config.yaml
arch: "vgg"
model: "image classifier"
dataset: "Sentinel-2 satellite tiles (TerraMesh)"
train_examples: 72500
image_size: 48
crop_scale_min: 0.5
horizontal_flip: true
color_jitter: 0.1
targets: ["main land cover"]
num_classes: 9
norm: "batchnorm"
activation: "silu"
depths: [4, 4, 4]
kernel_size: 3
stem: "single"
widths: [96, 192, 384]
downsampling: "avg"
label_smoothing: 0.05
loss: "cross_entropy"
init: "small_normal"
optimizer: "adamw"
lr: 0.0021
beta1: 0.9
beta2: 0.95
eps: 1e-06
grad_clip: 0.5
ema_decay: 0.995
steps: 40000
batch_size: 128
epochs: 70.6
lr_schedule: "linear"
final_lr_fraction: 0.01
warmup_steps: 800
weight_decay: 0.01
Rows from block 9, named by matrix and row number. Each number is 128 + 32 x the weight over its row's rms, rounded and kept within 0 to 255. All counts start at 0. After the name is the row's rms in percent of the matrix's.
# conv: 3x3 conv (model.blocks.9.conv.weight, 384x384x3x3), inputs 130-139, a 3x3 kernel for each
conv.26 105 [133 145 152 138 152 156 143 152 152 119 110 106 117 109 110 117 116 120 241 246 235 236 239 223 231 228 218 140 137 139 124 125 127 119 117 125 152 149 130 148 154 133 152 159 142 135 141 134 144 146 140 146 145 140  87  85  74  93 102  92  77  93  92  24  42  36  45  72  66  55  88  85 123 127 123 127 124 125 126 122 119 126 134 133 119 130 127 106 120 119]
conv.27 106 [132 137 138 134 137 147 125 135 140 108 128 116 132 145 126 136 150 130 126 120 121 120 113 119 115 109 119  77  93  93  80  96  92  83  93  87  83  94 119  93 106 144  85 116 154 115 120 123 115 117 119 100 105 109 118 117  94 135 131 107 143 141 114 123 127 128 134 134 131 147 142 136 120 125 133 105 112 121 101 104 119 139 134 136 120 113 114 118 104 116]
conv.28 103 [ 67  57  54  69  64  57  71  72  65 134 135 130 134 130 129 141 131 137 137 115 122 130 103 108 140 110 120  94  84  89 108  96  92 123 106 102 113 168 197 134 183 205 113 147 166 139 137 141 144 137 138 138 135 134 153 158 156 157 158 152 152 152 145 139 129 121 125 124 119 124 132 134 131 132 139 131 134 136 133 134 136 150 151 153 148 147 150 154 151 152]
conv.29 096 [ 93 103 110  92 100 111  97 104 118 121 130 128 133 145 140 135 150 147 182 181 176 174 174 177 170 170 172 163 168 158 159 167 161 149 159 152 121 128 136 128 143 147 137 147 148 148 142 137 155 150 142 151 151 139 129 139 132 117 132 127  91 101 100  69  98  98  80 117 125  68 105 113 167 171 172 181 180 180 178 179 173 150 157 149 156 160 158 145 148 142]
conv.30 104 [141 148 159 146 159 161 148 159 156 106  95  98 107  96 102 111 107 113 222 228 214 218 220 207 210 212 200 134 131 134 121 119 124 114 115 123 149 148 133 151 153 139 160 160 144 136 140 130 147 149 139 149 146 141  93  90  80  99 103 101  83 101 102  29  38  30  43  69  65  56  82  79 125 128 120 128 132 124 133 127 121 124 131 134 121 130 131 106 118 117]
conv.31 100 [104 111  94 103 113  96  93  98  82 108 119 108 129 139 127 126 141 129 194 193 195 196 192 197 202 197 201 216 224 205 227 227 214 230 235 217 138 144 168 126 146 174 123 151 166 147 151 145 143 139 135 123 117 116 147 169 170 160 175 175 151 163 161 126 129 127 144 144 138 145 143 130 131 128 130 120 113 120 111 104 114 140 137 149 135 131 147 133 131 140]
conv.32 099 [ 95 109 114  99 111 121 106 118 126 107 107 108 109 111 115 110 110 117 153 149 149 147 146 149 147 146 149 155 153 145 143 141 133 129 124 125  80  89  98 104 115 119 130 139 140 154 152 138 166 168 151 169 169 148 125 125 122 122 120 120 103 100 106  71  90  79  83 111 109  76 100 106 205 220 208 226 239 223 209 223 205 151 154 153 164 164 160 157 159 153]
conv.33 109 [131 129 135 136 140 150 143 155 161 127 166 137 148 186 158 138 175 146 151 121 127 118  79  93 109  76  90  91 116  99 110 128 108 102 121  95  95 130 179  90 122 175  94 122 178 127 118 125 112 106 119 110 103 118 104 129 108 137 157 131 133 151 123 127 131 126 150 158 151 154 167 151 123 118 133 101  93 116 102  93 111 131 129 135 118 111 120 120 112 122]
conv.34 101 [198 177 167 182 164 154 189 171 167 138 126 134 124 108 116 121 115 120 131 130 136 135 135 137 136 140 145 147 137 147 134 122 135 148 140 154 188 150  91 164 126  67 130  96  57  95  97  97 110 112 107 107 107 106 108 115 124  99 107 114  89  94  95 116 149 174 109 147 166  90 125 144  96  95  92 101 102  93  97  96  89  57  67  63  66  76  65  52  55  47]
conv.35 102 [116 127 129 126 134 131 130 135 131 102  95  95 111 107 113 118 118 132 150 149 140 141 140 136 135 138 135 122 118 112 110 109 108 103  99 103 123  98  89 137 103  91 153 119 104 180 173 165 180 168 157 176 160 147  82  75  68  93  84  85  89  89  94   0  29  58   8  72 106  17  85 125 178 179 181 172 173 174 164 157 158 107 102 104 111 107 107 112 110 108]
conv.36 094 [ 81  88 102  75  87 102  84  86 100  91  70  69  84  74  81  85  91 102 155 156 148 160 159 153 163 164 152 103  99  97 114 102 103 110 106 111 113 130 143 124 143 166 129 155 168 122 124 128 126 131 130 132 134 134 110 102  99 110 108 111 107 112 126 117 119  97 129 135 117 151 157 137  96 103 106 107 117 112 112 114 114 114 120 126 117 124 127 113 123 122]
conv.37 095 [132 117 112 137 128 123 151 149 147 115 114 100 112 107  97 105  98  88  95  92  99  87  89  90  88  93  95 138 131 128 138 137 131 146 140 136 169 167 150 164 162 148 148 142 127  88  89  85  98 100  93  87  80  72 127 128 117 140 133 117 138 132 111 148 133 139 147 139 143 142 131 132 102 103 101 104 104 100  91  86  84 125 121 119 119 114 111 107  98  98]
conv.38 111 [152 155 146 148 156 149 123 131 122  54  70  62  75  93  92  68  88  89 152 147 149 154 148 150 164 160 156  57  55  62  50  51  57  48  57  64 105  84  82 124 117 119 145 141 138 191 195 186 186 185 177 181 177 171  56  56  39  56  61  48  42  49  43  48  77 101  39  76 103  34  72 101 163 166 168 160 161 167 168 166 172 116 118 122 110 113 122 115 116 126]
conv.39 104 [102 115 103 112 123 103 111 117  91 120 141 129 137 153 138 122 136 118 143 141 145 136 135 142 141 141 145 142 152 143 146 152 141 144 150 133  93  85  96  91 102 113  89 105 115 145 134 128 139 138 130 125 121 117 163 187 190 177 191 191 177 184 173 171 159 145 187 163 144 187 154 134 139 130 132 137 126 128 134 126 131 132 125 130 128 123 130 132 122 131]
conv.40 099 [124 125 130 116 122 122 106 112 111  75  73  75  76  77  88  94  98 105 132 136 140 136 143 146 140 144 146  90  93 105  82  87 101  87  90 102 108 105 113 128 130 146 129 140 151 139 145 127 145 149 130 130 128 113 117  93  82  98  73  75 101  88  93 150 134 121 130 110 104 128 109  97 111 115 106 123 123 114 124 122 115 100  86  84  94  78  74  87  74  73]
conv.41 097 [206 208 201 199 206 200 187 198 190  93 102  98 101 112 105 101 111 106 159 159 163 160 155 166 162 156 165 145 141 133 140 140 133 137 136 135 137 146 157 125 139 154 132 151 165 112 112 116 112 106 120 115 115 128 100 104 100 103 111 105  98 102  91 149 165 182 148 162 169 134 140 138 135 127 137 129 125 135 135 129 141 114 111 109 120 115 117 124 122 118]
conv.42 096 [110 122 130 123 142 154 128 144 150 115 136 122 127 143 128 116 128 109 125 124 129 128 120 131 134 131 137 131 151 146 148 165 151 140 150 141  63  51  73  52  54  95  71  85 125  30  26  41  23  15  24  29  21  29 132 170 157 168 200 175 151 177 149 154 156 136 178 178 145 173 175 138  92  84 100  67  57  78  77  63  85 138 134 141 121 112 124 130 119 131]
conv.43 090 [ 88 100 109  93 101 111  95 108 114 100 104 101 104 102 106 106 109 115 147 144 144 143 137 144 143 144 146 139 136 131 128 129 118 117 115 112  72  89  98 101 119 127 122 138 139 142 143 131 158 164 147 164 163 145 146 141 136 135 133 127 120 111 117  91 103  89  95 110 101  89 104  99 184 203 197 206 221 209 198 212 196 171 176 169 181 187 177 179 177 170]
conv.44 087 [152 159 170 146 155 166 153 158 175  77  78  67  92  98  87  92 103  99 136 135 131 141 139 138 143 140 139 101  98  84 107 108  94 100 100  87  90 100 115  96 109 122 126 142 153 136 136 144 139 137 146 148 145 154 123 127 124 139 144 140 141 149 146 143 148 147 147 154 149 153 155 144 150 161 161 153 154 156 143 147 149 135 139 144 141 144 145 128 139 139]
conv.45 107 [172 168 169 156 158 162 151 154 153 104 111 103 116 128 119 111 129 119 127 128 125 124 121 121 123 118 117 106 105  99 105 106 100  98 101  94 115 134 156 111 141 164 128 161 186 111 108 121 109 106 120 117 112 130 100 108 111 112 119 125 113 125 123 147 150 154 152 151 153 148 144 135 111 110 120 105 104 110 109 107 121  74  79  80  87  93  91  88  96  94]
conv.46 099 [169 173 166 167 169 165 157 162 160 101 144 129 141 187 167 128 172 152 189 181 188 170 161 170 152 142 153 113 137 119 133 156 142 112 132 122 119 124 157 100 106 143 106 111 145 147 135 135 132 115 125 133 122 135  70 107  98 101 134 123  77 103  97  67  93 103  98 134 139  91 130 140 133 123 131 129 112 126 134 128 145 116 120 125 114 114 124 120 120 133]
conv.47 095 [ 94 106 106  88  99 103  91  98 105 131 140 132 141 150 146 144 157 152 183 188 186 180 181 183 172 171 171 158 165 156 157 163 158 150 155 153 118 117 136 121 126 141 120 128 141 143 135 140 143 138 136 142 138 139 133 142 139 121 137 133  93 105 106  79 108 111  88 127 131  73 111 119 160 157 159 162 162 162 167 163 167 153 153 150 152 155 151 148 150 147]
conv.48 094 [155 157 169 139 146 157 128 135 150 133 138 139 150 149 147 147 146 140  86  85  82  96  87  90  99  93  98  57  53  52  59  57  54  52  43  38  82  98 113  89 111 129 109 134 153  71  74  88  73  81  98  93  97 110 158 168 168 159 169 167 154 163 161 146 147 126 159 161 134 157 158 134 109 109 121 104 108 119 113 114 124 169 178 176 170 173 175 166 174 181]
conv.49 099 [ 75  78  80  75  82  78  74  80  75 150 159 146 162 177 162 156 175 165 192 191 191 183 179 180 170 164 172 141 146 139 149 157 152 152 164 161  84  85 111  66  75 108  55  66  98 121 126 142 114 112 133 111 112 127 129 144 132 127 142 137 111 124 126 104 117 112 114 133 129 105 117 113 129 119 128 121 113 121 129 124 131 146 140 147 141 132 137 144 136 143]
conv.50 101 [123 133 139 114 127 132 100 113 114   0   0   0   2  13  10   0  14  15 142 142 146 142 137 144 148 143 146  66  66  71  59  58  65  51  53  60 103 111 122 130 144 161 143 157 167 163 169 163 162 163 158 160 155 152 120 108  95 113 107 102 106 107 104 143 147 139 133 138 133 144 147 145 127 132 132 134 137 138 140 142 140 123 120 119 122 120 120 122 125 123]
conv.51 110 [165 181 191 170 187 201 177 196 204 124 138 131 132 144 132 131 141 118 157 141 135 150 142 132 143 136 129 100 109 107  98 108  99  85  93  81 109 116 126 103 111 130 111 123 149 101  95 100  97  92 101 111 103 114 103 113 103 127 135 118 134 130 116 130 120 107 142 134 116 143 139 121 110 105 113 103  96 109 118 108 117 141 137 141 133 128 132 140 134 134]
conv.52 105 [154 157 161 149 152 156 154 156 159  93 103 101 108 111 112 116 121 119 144 149 142 152 155 150 148 151 142 131 134 129 136 139 136 125 131 126  93 131 165  84 133 174  98 152 188  82  79  93  76  71  92  85  82  98 135 141 144 151 152 160 160 157 160 136 133 132 147 139 128 154 140 125 122 121 130 116 113 127 116 117 129 134 133 134 135 134 138 139 137 139]
conv.53 114 [154 147 122 161 157 138 152 157 139  73  72  80  63  61  76  64  62  78  93  93 108  86  82  99  92  87  98 124 126 132 123 120 128 131 127 137  83  94  87  94 106  99  82  94  83 114 123 116 119 129 119 111 116 109  82  77  74  83  79  75  79  78  71 166 154 126 171 158 124 153 137 111 107 114 116 113 116 117 109 112 110 106 110 110 106 104  99  99  95  91]
conv.54 101 [131 112 118 127 103 110 145 128 134 176 168 171 159 149 152 150 139 142 116 116 106 117 115 107 121 121 119 135 128 136 129 119 128 138 129 133 150 113  67 118  85  44  72  51  31 110 118 131 116 126 128 120 126 127 140 149 149 143 150 149 142 143 139  94 123 129 103 133 142 111 135 143 139 142 143 138 133 139 130 128 130 134 139 141 131 139 139 128 129 131]
conv.55 096 [ 81  84  81  91  98  87  88  97  84 131 140 130 144 148 138 146 150 139 163 166 164 166 165 162 163 164 165 173 183 172 179 187 177 179 185 173 102 106 133  97 112 150  99 125 152 100  95  91  96  88  86  94  83  80 166 187 191 177 195 194 169 186 181 133 132 124 148 141 127 149 139 123 107 103 106  94  88  96  93  88  95 126 126 131 119 117 128 124 118 127]
conv.56 104 [148 151 159 138 145 153 140 148 157  91  98  98 106 111 114 120 121 120 102 105 103 116 120 112 115 118 110  97 103  96 113 114 107 107 105 101  70  96 119  65 111 140  89 135 155  77  75  84  77  76  83  87  84  94 138 143 154 153 157 164 164 159 169 137 135 127 157 141 126 160 145 127 122 123 126 118 120 126 120 119 128 146 146 150 148 149 156 148 152 153]
conv.57 104 [143 138 144 137 127 134 142 131 137 145 127 140 144 123 135 153 137 144 155 151 144 151 149 146 145 140 140 134 125 136 120 108 126 122 111 127 138 105  53 128  91  44 115  80  33 115 125 119 122 130 122 119 124 113  81  76  75  93  91  85  90  90  93  66  79  57  67 104  85  69 120 118 130 141 135 137 141 136 135 134 125  85  99  89  88 105  94  79  95  86]
conv.58 097 [103 109 100  98 100  89  93  94  87 134 145 141 144 158 155 156 174 168 176 181 179 158 162 168 140 140 150 123 133 127 129 142 136 131 142 142 122 145 179 123 143 177 109 124 150 141 136 138 140 132 139 135 135 138 133 144 139 130 140 136 111 117 122 127 145 154 122 145 161 119 136 156 131 128 137 136 136 141 141 142 145 143 144 146 145 143 149 148 143 149]
conv.59 096 [105 111 113 105 114 119 108 116 121 110 106  99 106 101  93 111 103 103 129 121 116 131 122 124 128 128 122 120 113 114 108  97 107 105 100 103 130 140 145 147 157 165 136 149 165  96 102  94 116 117 104 108 107  93 137 119 113 131 112 111 137 124 113 177 146 134 171 138 119 166 136 114  99  99  96 114 115 110 118 118 108 119 106 107 107  94  94 104  89  96]
conv.60 086 [117 123 133  99 107 125  94 103 124 127 135 135 142 153 150 141 150 145 138 137 135 143 136 141 147 147 146  91  92  88  90  93  88  89  88  79 108 120 133 120 134 148 137 159 165 100  98 100 105 103 112 115 112 119 172 186 187 164 181 181 142 158 161 104 117 101 118 132 118 120 134 120 118 123 130 124 124 134 127 128 134 195 201 197 187 195 195 173 179 182]
conv.61 096 [136 142 146 133 137 143 135 135 140 106 121 128 127 136 139 133 139 134 129 135 125 144 151 139 146 150 138 117 128 121 128 136 133 119 129 121  61  83 119  64 101 150  91 136 163  87  79  88  84  76  84  88  82  91 152 168 181 166 179 188 171 177 180 120 119 108 136 123 105 137 121 102 128 128 125 120 121 127 120 123 125 150 148 155 145 141 148 145 141 147]
conv.62 099 [136 141 142 130 134 137 133 137 141 128 135 121 127 138 125 128 136 125 255 255 255 255 255 255 255 255 255 161 161 155 147 146 146 136 137 141 170 167 146 165 162 147 167 161 147 128 125 124 135 134 132 137 135 140  81  88  76  84  96  87  66  81  75  22  67  72  43  89  99  48  90  97 126 127 127 128 125 129 126 123 127 112 121 112 114 120 116 105 109 106]
conv.63 106 [179 169 168 170 162 160 168 159 157 101  94  98  95  91 101 104 105 115 149 153 150 154 157 150 151 150 150 117 112 123 109 105 119 111 111 119 131  92  51 128  89  49 122  86  57 127 130 126 130 133 123 128 124 114  74  77  73  80  90  93  73  90  92  49  73  75  36  77  93  34  86 106 124 125 117 129 127 116 125 117 109  58  71  63  62  71  66  49  62  57]
conv.64 087 [111 117 124 115 122 127 120 128 130  92  98  86 101 107 101  93 111 101 255 255 255 255 255 255 255 251 244 162 165 150 161 167 154 142 152 140 108 143 167 114 147 170 132 166 183 143 137 139 141 133 142 151 143 150 104 113 109 117 130 131 116 128 128  82  83  90  96 103 105 109 109 111 137 138 138 131 125 133 124 123 131 115 113 121 104 106 116 105 104 116]
conv.65 091 [116 115 120 112 112 121 118 124 130 110 111 105 116 113 112 115 116 111 182 184 182 185 183 178 180 182 177 176 179 161 177 182 166 173 176 165  97 120 141  91 122 138 101 128 145 101  96  98  93  83  97 102  93 108 129 140 143 140 154 155 131 143 143 103 117 118 124 126 124 117 115 107 134 131 137 125 124 130 123 123 131 128 135 138 127 136 138 124 131 134]
conv.66 100 [120 126 135 133 139 152 137 146 158 126 154 136 146 170 144 130 144 115 101  97 104  99  92 102 102  98 107 119 141 132 134 151 141 119 137 121  84  70  81  60  60  85  73  81 113  39  34  52  27  19  32  33  24  35 140 178 159 177 209 184 162 187 159 139 156 130 167 183 149 172 186 148  91  79  97  63  46  66  65  54  73 134 131 136 121 114 123 127 119 131]
conv.67 095 [140 146 149 137 138 149 146 148 163  59  67  52  75  83  76  78  90  82 188 191 182 194 195 182 191 191 179 136 144 127 139 147 132 126 135 122  97 133 165  97 143 174 122 169 197 117 110 125 111 106 123 125 119 140 108 110 109 126 131 133 133 139 141 127 121 120 145 136 130 155 141 124 132 135 143 132 129 143 132 134 143 119 119 124 124 124 131 123 128 137]
conv.68 109 [157 173 186 165 181 195 169 191 202 121 143 135 132 145 134 125 135 118 156 141 133 151 136 131 143 132 131 100 116 107 102 112 101  86  95  82 106 118 138  99 113 143 110 125 161 106  99 104 102  95 105 108 103 112 108 118 108 129 134 116 131 133 117 142 128 113 155 142 119 155 146 126 106  99 108  99  91 101 112 102 107 144 139 144 135 128 133 145 131 136]
conv.69 103 [124 111 113 118 107 114 127 121 127 141 140 133 135 131 126 132 130 131 167 168 162 162 167 165 162 168 165 205 199 188 197 193 192 207 209 209 158 145 120 136 122 103  98  94  84  45  53  48  67  65  61  68  65  58 140 160 164 147 160 161 134 142 139 108 133 149 123 143 146 112 128 125  93  90  87  95  94  94  88  85  87 123 133 134 128 135 135 114 118 118]
conv.70 100 [137 143 151 126 137 148 128 133 144 110 118 126 130 136 136 137 139 141  97 104  99 113 120 112 121 118 115  81  87  84  95  99  97  94  90  87  57  81 112  65 103 140  95 139 161  73  68  75  73  68  73  80  80  86 146 156 168 155 162 173 160 166 167 137 132 116 153 141 117 151 139 116 119 114 119 113 113 120 116 115 126 156 155 154 156 155 160 152 155 159]
conv.71 099 [153 127 129 150 117 117 166 140 135 154 125 141 136 111 124 145 127 135 121 125 121 118 125 122 117 122 120 141 120 135 122 105 124 138 118 139 147  97  39 120  62   7  88  39   0  78  90  81  95 105  92  97  96  86 119 126 139 123 127 139 126 129 139 119 132 143 116 131 144 121 148 158 110 109  98 112 111  96  96  94  78  62  80  71  76  88  79  60  69  57]
conv.72 100 [ 89  99 109  91 101 109  90 104 112 112 114 117 114 120 125 118 124 127 157 154 152 154 151 154 152 154 159 144 139 134 138 133 131 124 125 120  84  90 103 105 118 123 125 139 143 136 140 131 149 150 142 158 157 141 140 140 136 135 133 133 112 111 112  83  96  87  88 106 103  77  97 103 178 191 185 187 196 193 182 194 184 172 180 171 180 185 179 170 177 171]
conv.73 094 [116 114 114 120 125 128 127 136 140 110 105  96 107 100  92 104  98  90 115 107 109 116 104 109 119 107 111 135 129 126 123 114 116 126 112 115 158 169 176 170 189 198 157 176 192  87  89  73 108 111  93  97 102  80 147 134 130 148 137 129 157 144 127 172 139 134 170 136 122 169 135 124  93  94  91 113 108 102 106 108 100 124 116 122 112 102 105 104  98 100]
conv.74 106 [153 135 136 152 143 139 164 154 153 142 143 144 139 135 136 136 134 136 157 158 156 156 157 153 157 162 159 225 221 211 221 210 208 238 234 230 162 148 128 136 129 109 100  99  87  29  48  39  58  65  57  54  59  43 162 175 179 154 162 165 149 152 152 123 139 155 131 145 154 136 143 147  96  94  86  96  96  88  86  85  78 130 133 135 130 132 131 116 118 115]
conv.75 102 [178 164 165 173 164 170 182 178 185 114 124 121 113 118 117  95  98  96 125 135 130 122 128 124 122 130 127 164 168 164 160 166 161 166 170 166 142 131 102 115 110  79  83  76  52  85  92  89 118 123 115 125 126 115 131 143 140 137 141 135 126 127 122 118 129 143 116 123 136 117 124 131 105 104 100 119 110 102 120 114 102 142 137 134 141 140 134 145 138 135]
conv.76 104 [160 163 165 151 154 157 145 149 152 123 129 124 134 144 135 127 140 131 114 114 114 111 106 106 103  98 101  86  84  85  83  84  80  76  75  73 100 120 130 102 133 149 115 149 166 102 104 116 103 102 117 111 105 125 102 110 111 113 126 126 115 124 123 151 154 155 158 153 147 155 149 139 108 111 118 110 106 116 108 108 117  85  93  96  97 104 104  96 105 109]
conv.77 102 [163 163 166 161 170 175 167 177 182 128 172 153 159 205 175 155 202 172 173 153 156 139 112 126 119  95 107 104 130 116 121 143 127 112 136 119 125 144 182 106 122 161 103 120 155 129 114 126 114  97 111 110 100 115  77 108  98 114 144 128 113 137 120  96 108 116 117 137 141 119 132 140 119 114 129 110  99 119 113 105 122 115 118 126 116 113 127 124 117 128]
conv.78 103 [146 145 149 136 137 141 132 127 135 162 181 169 177 198 181 158 167 157  63  62  54  63  57  51  69  58  55  70  79  72  78  87  78  61  69  60  91  94 110  84  93 116  94 109 130  79  80 102  85  82 103  98  96 116 150 162 155 155 173 165 149 165 159 128 134 105 143 147 119 143 148 122 100 100 112  95  93 108 106 103 118 151 153 158 148 148 152 150 155 159]
conv.79 092 [208 200 196 201 193 188 192 191 187  69  87  78  79  93  87  77  94  88 181 181 186 181 177 183 183 181 189 154 149 146 148 147 144 144 150 148 173 149 123 163 131 101 152 127 111 133 132 138 130 128 137 131 124 139  96 110  97  95 110 103  72  89  81  78 120 152  78 129 149  59 105 118 132 125 132 126 124 128 126 113 126  90  98  92  85  94  90  78  78  71]
conv.80 110 [169 161 131 178 174 149 171 169 152  91  91 104  77  79  92  76  77  94  92  94 100  89  89  97  97  93  99 130 126 134 128 122 131 136 131 139 111 120 108 117 128 119 103 114 107 100 109 105 105 112 109  94 101  89  96  93  86  93  88  80  92  85  77 156 140 131 156 142 128 142 129 121  92  99  99  94 102  97  90  94  92  92  93  90  88  86  82  82  79  75]
conv.81 106 [162 170 175 153 164 164 149 155 156  72  61  70  75  66  81  91  87 101 146 152 145 151 158 153 152 153 148 106 109 112 101 104 114 100 104 109  68  70  69  82  96  99  95 109 112 121 127 114 129 134 123 124 129 112 101  83  75  89  74  76  87  81  95 112 107  86 101  86  72  93  94  80 108 110 101 119 122 112 126 121 112  98  95  97  89  85  88  87  86  87]
conv.82 112 [142 145 126 146 149 128 130 133 116  61  58  64  50  53  64  60  61  77 122 125 138 121 122 134 126 126 133 121 119 128 114 111 123 116 113 125 126 130 134 144 152 153 140 152 150 132 135 129 127 137 128 115 120 112 110  95  85  95  84  85  96  91  95 177 150 141 159 133 126 149 121 116 105 112 110 109 115 110 107 112 110  87  79  78  77  65  64  68  58  59]
conv.83 110 [ 84  88  89  98 105 110  92 106 105 140 130 141 116 102 118 126 119 131 115 111 111 105 100  97  94  86  85 163 158 163 161 156 159 164 162 161  54  55  52  55  64  70  42  58  62  82  83  69  94  96  76  95  96  78  73  93  93  89 111 110  85 103 102 132 137 113 142 150 124 115 131 107  96  99  96 108 110 107 114 115 106 115 126 129 123 127 133 129 133 130]
conv.84 100 [ 57  54  60  64  63  62  68  73  76 137 136 133 135 131 130 138 135 133 141 120 125 133 108 113 144 120 123  95  89  90 114 104 101 133 116 111  90 145 184 111 168 209  98 140 176 141 138 134 139 138 133 132 128 126 155 154 152 150 148 146 148 144 138 138 123 120 119 117 111 123 126 128 129 129 135 130 134 137 132 131 136 152 153 151 152 148 153 154 153 153]
conv.85 097 [148 149 153 132 138 146 136 140 140  76  88  66  90 105  83  84 101  83 242 245 238 235 236 233 223 221 218 170 172 158 160 167 153 139 145 141 139 159 168 143 155 160 170 176 181 133 125 136 131 123 134 141 131 146  92  88  79  99 101  95  97 100  92  54  81  94  69  87  99  72  90  96 139 137 146 131 127 141 134 129 144 104 105 108 101 105 110 102 102 110]
conv.86 091 [189 182 177 178 174 173 171 171 168 120 125 118 116 123 110 118 124 115 171 174 177 173 168 176 177 175 179 161 156 149 150 146 144 156 154 154 193 181 140 181 161 128 158 145 125 113 114 115 118 117 122 120 120 125 111 118 114 103 114 106  84  91  83  98 137 170  93 140 161  76 112 123 122 118 119 123 122 126 123 114 118 112 114 114 116 119 112 105 107  97]
conv.87 104 [109 109 109 108 112 115  95 101 105 135 116 126 123 102 117 135 121 135 131 118 118 138 119 119 154 131 132 142 122 135 138 117 132 151 125 139 146 151 153 153 158 167 131 136 150  83  91 102  84  88  98  95  96 102 115 115 113 119 116 121 115 118 121 167 179 148 184 196 164 182 191 161  55  53  66  67  68  75  83  81  86 119 122 122 128 130 131 130 133 132]
conv.88 104 [130 140 153 115 128 142 116 124 140 155 154 141 164 164 154 167 163 149 117 124 137 107 120 126  93 101 110 129 142 135 128 139 136 109 120 113  58  47  85  41  41  82  70  74 111  91  89 106  96  93 108 112 112 130 126 144 126 143 162 139 137 152 133 126 128 104 142 135 103 135 127  93 125 120 129 118 111 123 126 120 131 142 142 141 135 135 135 141 139 144]
conv.89 102 [203 181 174 194 170 163 192 171 168 136 119 133 117 105 114 121 111 126  97 100 101 109 109 111 115 114 118 114 105 122 103  92 111 119 104 124 180 121  55 165 112  42 136  85  35  99 115 110 111 116 113 104 108 104  98 103 103  91  94  95  80  84  86 103 139 162  87 134 165  76 124 153 109 112 107 114 116 107 107 107  99  47  62  43  55  69  56  39  55  34]
conv.90 101 [148 148 145 155 159 156 146 152 146 142 140 131 156 151 136 152 148 135  91  86  98  83  76  84  80  73  77 136 132 141 126 121 129 125 122 127 156 140 114 158 158 138 155 156 143 129 138 124 130 138 121 122 128 112 124 122 110 117 119 104  93 100  85  87 112 114  95 121 119  81 110 110 151 158 153 137 143 140 123 131 127 127 132 129 123 124 123 115 116 119]
conv.91 098 [199 198 189 191 193 185 174 178 169 111 121 114 112 120 119 105 122 115 140 142 142 142 136 136 137 135 136 134 131 132 119 119 120 115 115 115 144 147 150 143 156 162 148 165 176 100 105 112  99 104 110 103 109 117 117 117 117 118 121 114 109 112 105 156 172 185 156 167 173 143 153 150 122 123 130 117 120 126 122 124 131 101  98  99 109 104 105 117 114 111]
conv.92 099 [137 132 132 123 121 125 118 116 122 153 172 165 173 189 177 155 170 160  83  76  74  82  73  70  94  78  74  62  65  63  70  75  68  58  65  57 110 115 126 106 118 130 111 126 132  96  98 113  98  96 117 111 110 129 147 160 155 152 171 167 139 161 159 126 129 107 141 145 122 140 152 128 111 104 114 105 100 112 115 111 119 154 157 158 147 151 153 151 153 155]
conv.93 100 [110 102  87 116 103  85 102  90  79 114 115 114 116 112 118 121 124 124 130 130 146 113 108 125 109 104 121 141 135 138 124 115 121 125 114 125 163 194 194 199 225 213 182 202 180 120 123 108 118 123 108 103 109  98 124 114 111 117 108 103 119 111 102 138 101  94 129 102  94 130  97  92  99 105 103 100 105 101  94  96  95  97  89  86  93  86  86  93  87  78]
conv.94 103 [ 74  60  69  77  65  70  81  74  76 122 112 122 114 100 113 117  98 109 144 131 148 131 114 133 143 120 141 124 123 133 122 113 124 119 104 119 141 177 144 182 210 166 138 150 109 130 130 124 142 139 126 143 143 126 157 161 161 166 165 162 159 152 146 150 138 133 145 132 128 142 144 145 135 140 135 142 147 140 137 147 140 148 149 139 153 152 145 152 150 141]
conv.95 101 [ 98 111 103 102 109 101  89  95  83 146 156 147 152 164 157 157 169 170 191 195 195 181 184 191 163 165 175 138 151 138 143 158 153 146 163 164  91 101 129  86  99 134  70  83 112 134 136 145 119 124 131 111 118 124 119 122 118 113 119 124  97 110 114 109 117 120 115 129 138 103 121 129 130 123 129 123 119 124 135 125 139 139 135 138 133 129 132 141 134 141]
conv.96 087 [ 97 100 111  83  93 101  76  88 102 134 143 139 150 164 157 148 161 148 142 141 142 145 141 146 147 144 147 105 110  97 106 111 106  99 110 101 116 113 127 122 125 132 133 138 148 118 110 122 125 116 127 135 126 137 171 184 181 158 179 174 133 153 152  95 108 101 109 126 110 107 121 107 134 128 135 131 127 136 137 135 140 188 188 188 177 178 181 169 167 172]
conv.97 098 [132 127 131 140 145 145 152 163 164 124 131 111 119 124 105 107 117  94 118 103 103 110  93  95 105  92  97 123 123 118 124 122 109 116 116 102 142 163 179 147 170 195 138 167 188 102 104  99 114 109 105 108 104  98 129 131 118 151 142 123 153 143 121 148 126 116 160 132 121 157 136 118 115 113 120 114 112 115 116 106 113 135 122 131 125 114 119 127 112 115]
conv.98 099 [ 65  42  43  86  52  45 106  78  72 145 160 143 147 163 158 138 151 146 129 119 131 109  94 108 115 101 111 121 124 117 120 120 115 119 119 111 188 222 199 208 229 194 152 165 131 124 121 116 129 124 117 122 120 102 143 145 120 174 170 147 167 165 139  77  72  66  81  90  89  90  97 103 141 141 147 141 141 138 138 139 130 152 143 136 168 156 148 167 161 149]
conv.99 106 [143 156 161 141 153 154 146 148 151  73  62  63  72  71  76  77  84  92 211 221 203 208 218 204 201 203 187 127 126 127 115 120 120 104 109 111 132 141 135 141 155 148 159 171 162 143 146 136 153 154 146 159 156 151  98  93  76  99 104  98  82  97 103  39  36  25  43  49  45  51  69  63 130 134 129 137 139 133 140 136 138 115 121 123 112 111 120 102 112 118]
conv.100 106 [134 130 139 124 126 143 123 134 147 130 134 116 131 128 105 134 127  98 130 115 132 103  87 112  95  84 107 143 150 151 131 134 136 123 131 129 112 117 138  98  97 119  69  70  97  62  64  84  63  66  92  61  66  90 156 156 129 164 166 132 166 161 131 176 190 177 195 219 204 198 219 204 101 103 121  97  94 115 103 102 123 157 152 147 158 151 143 166 157 156]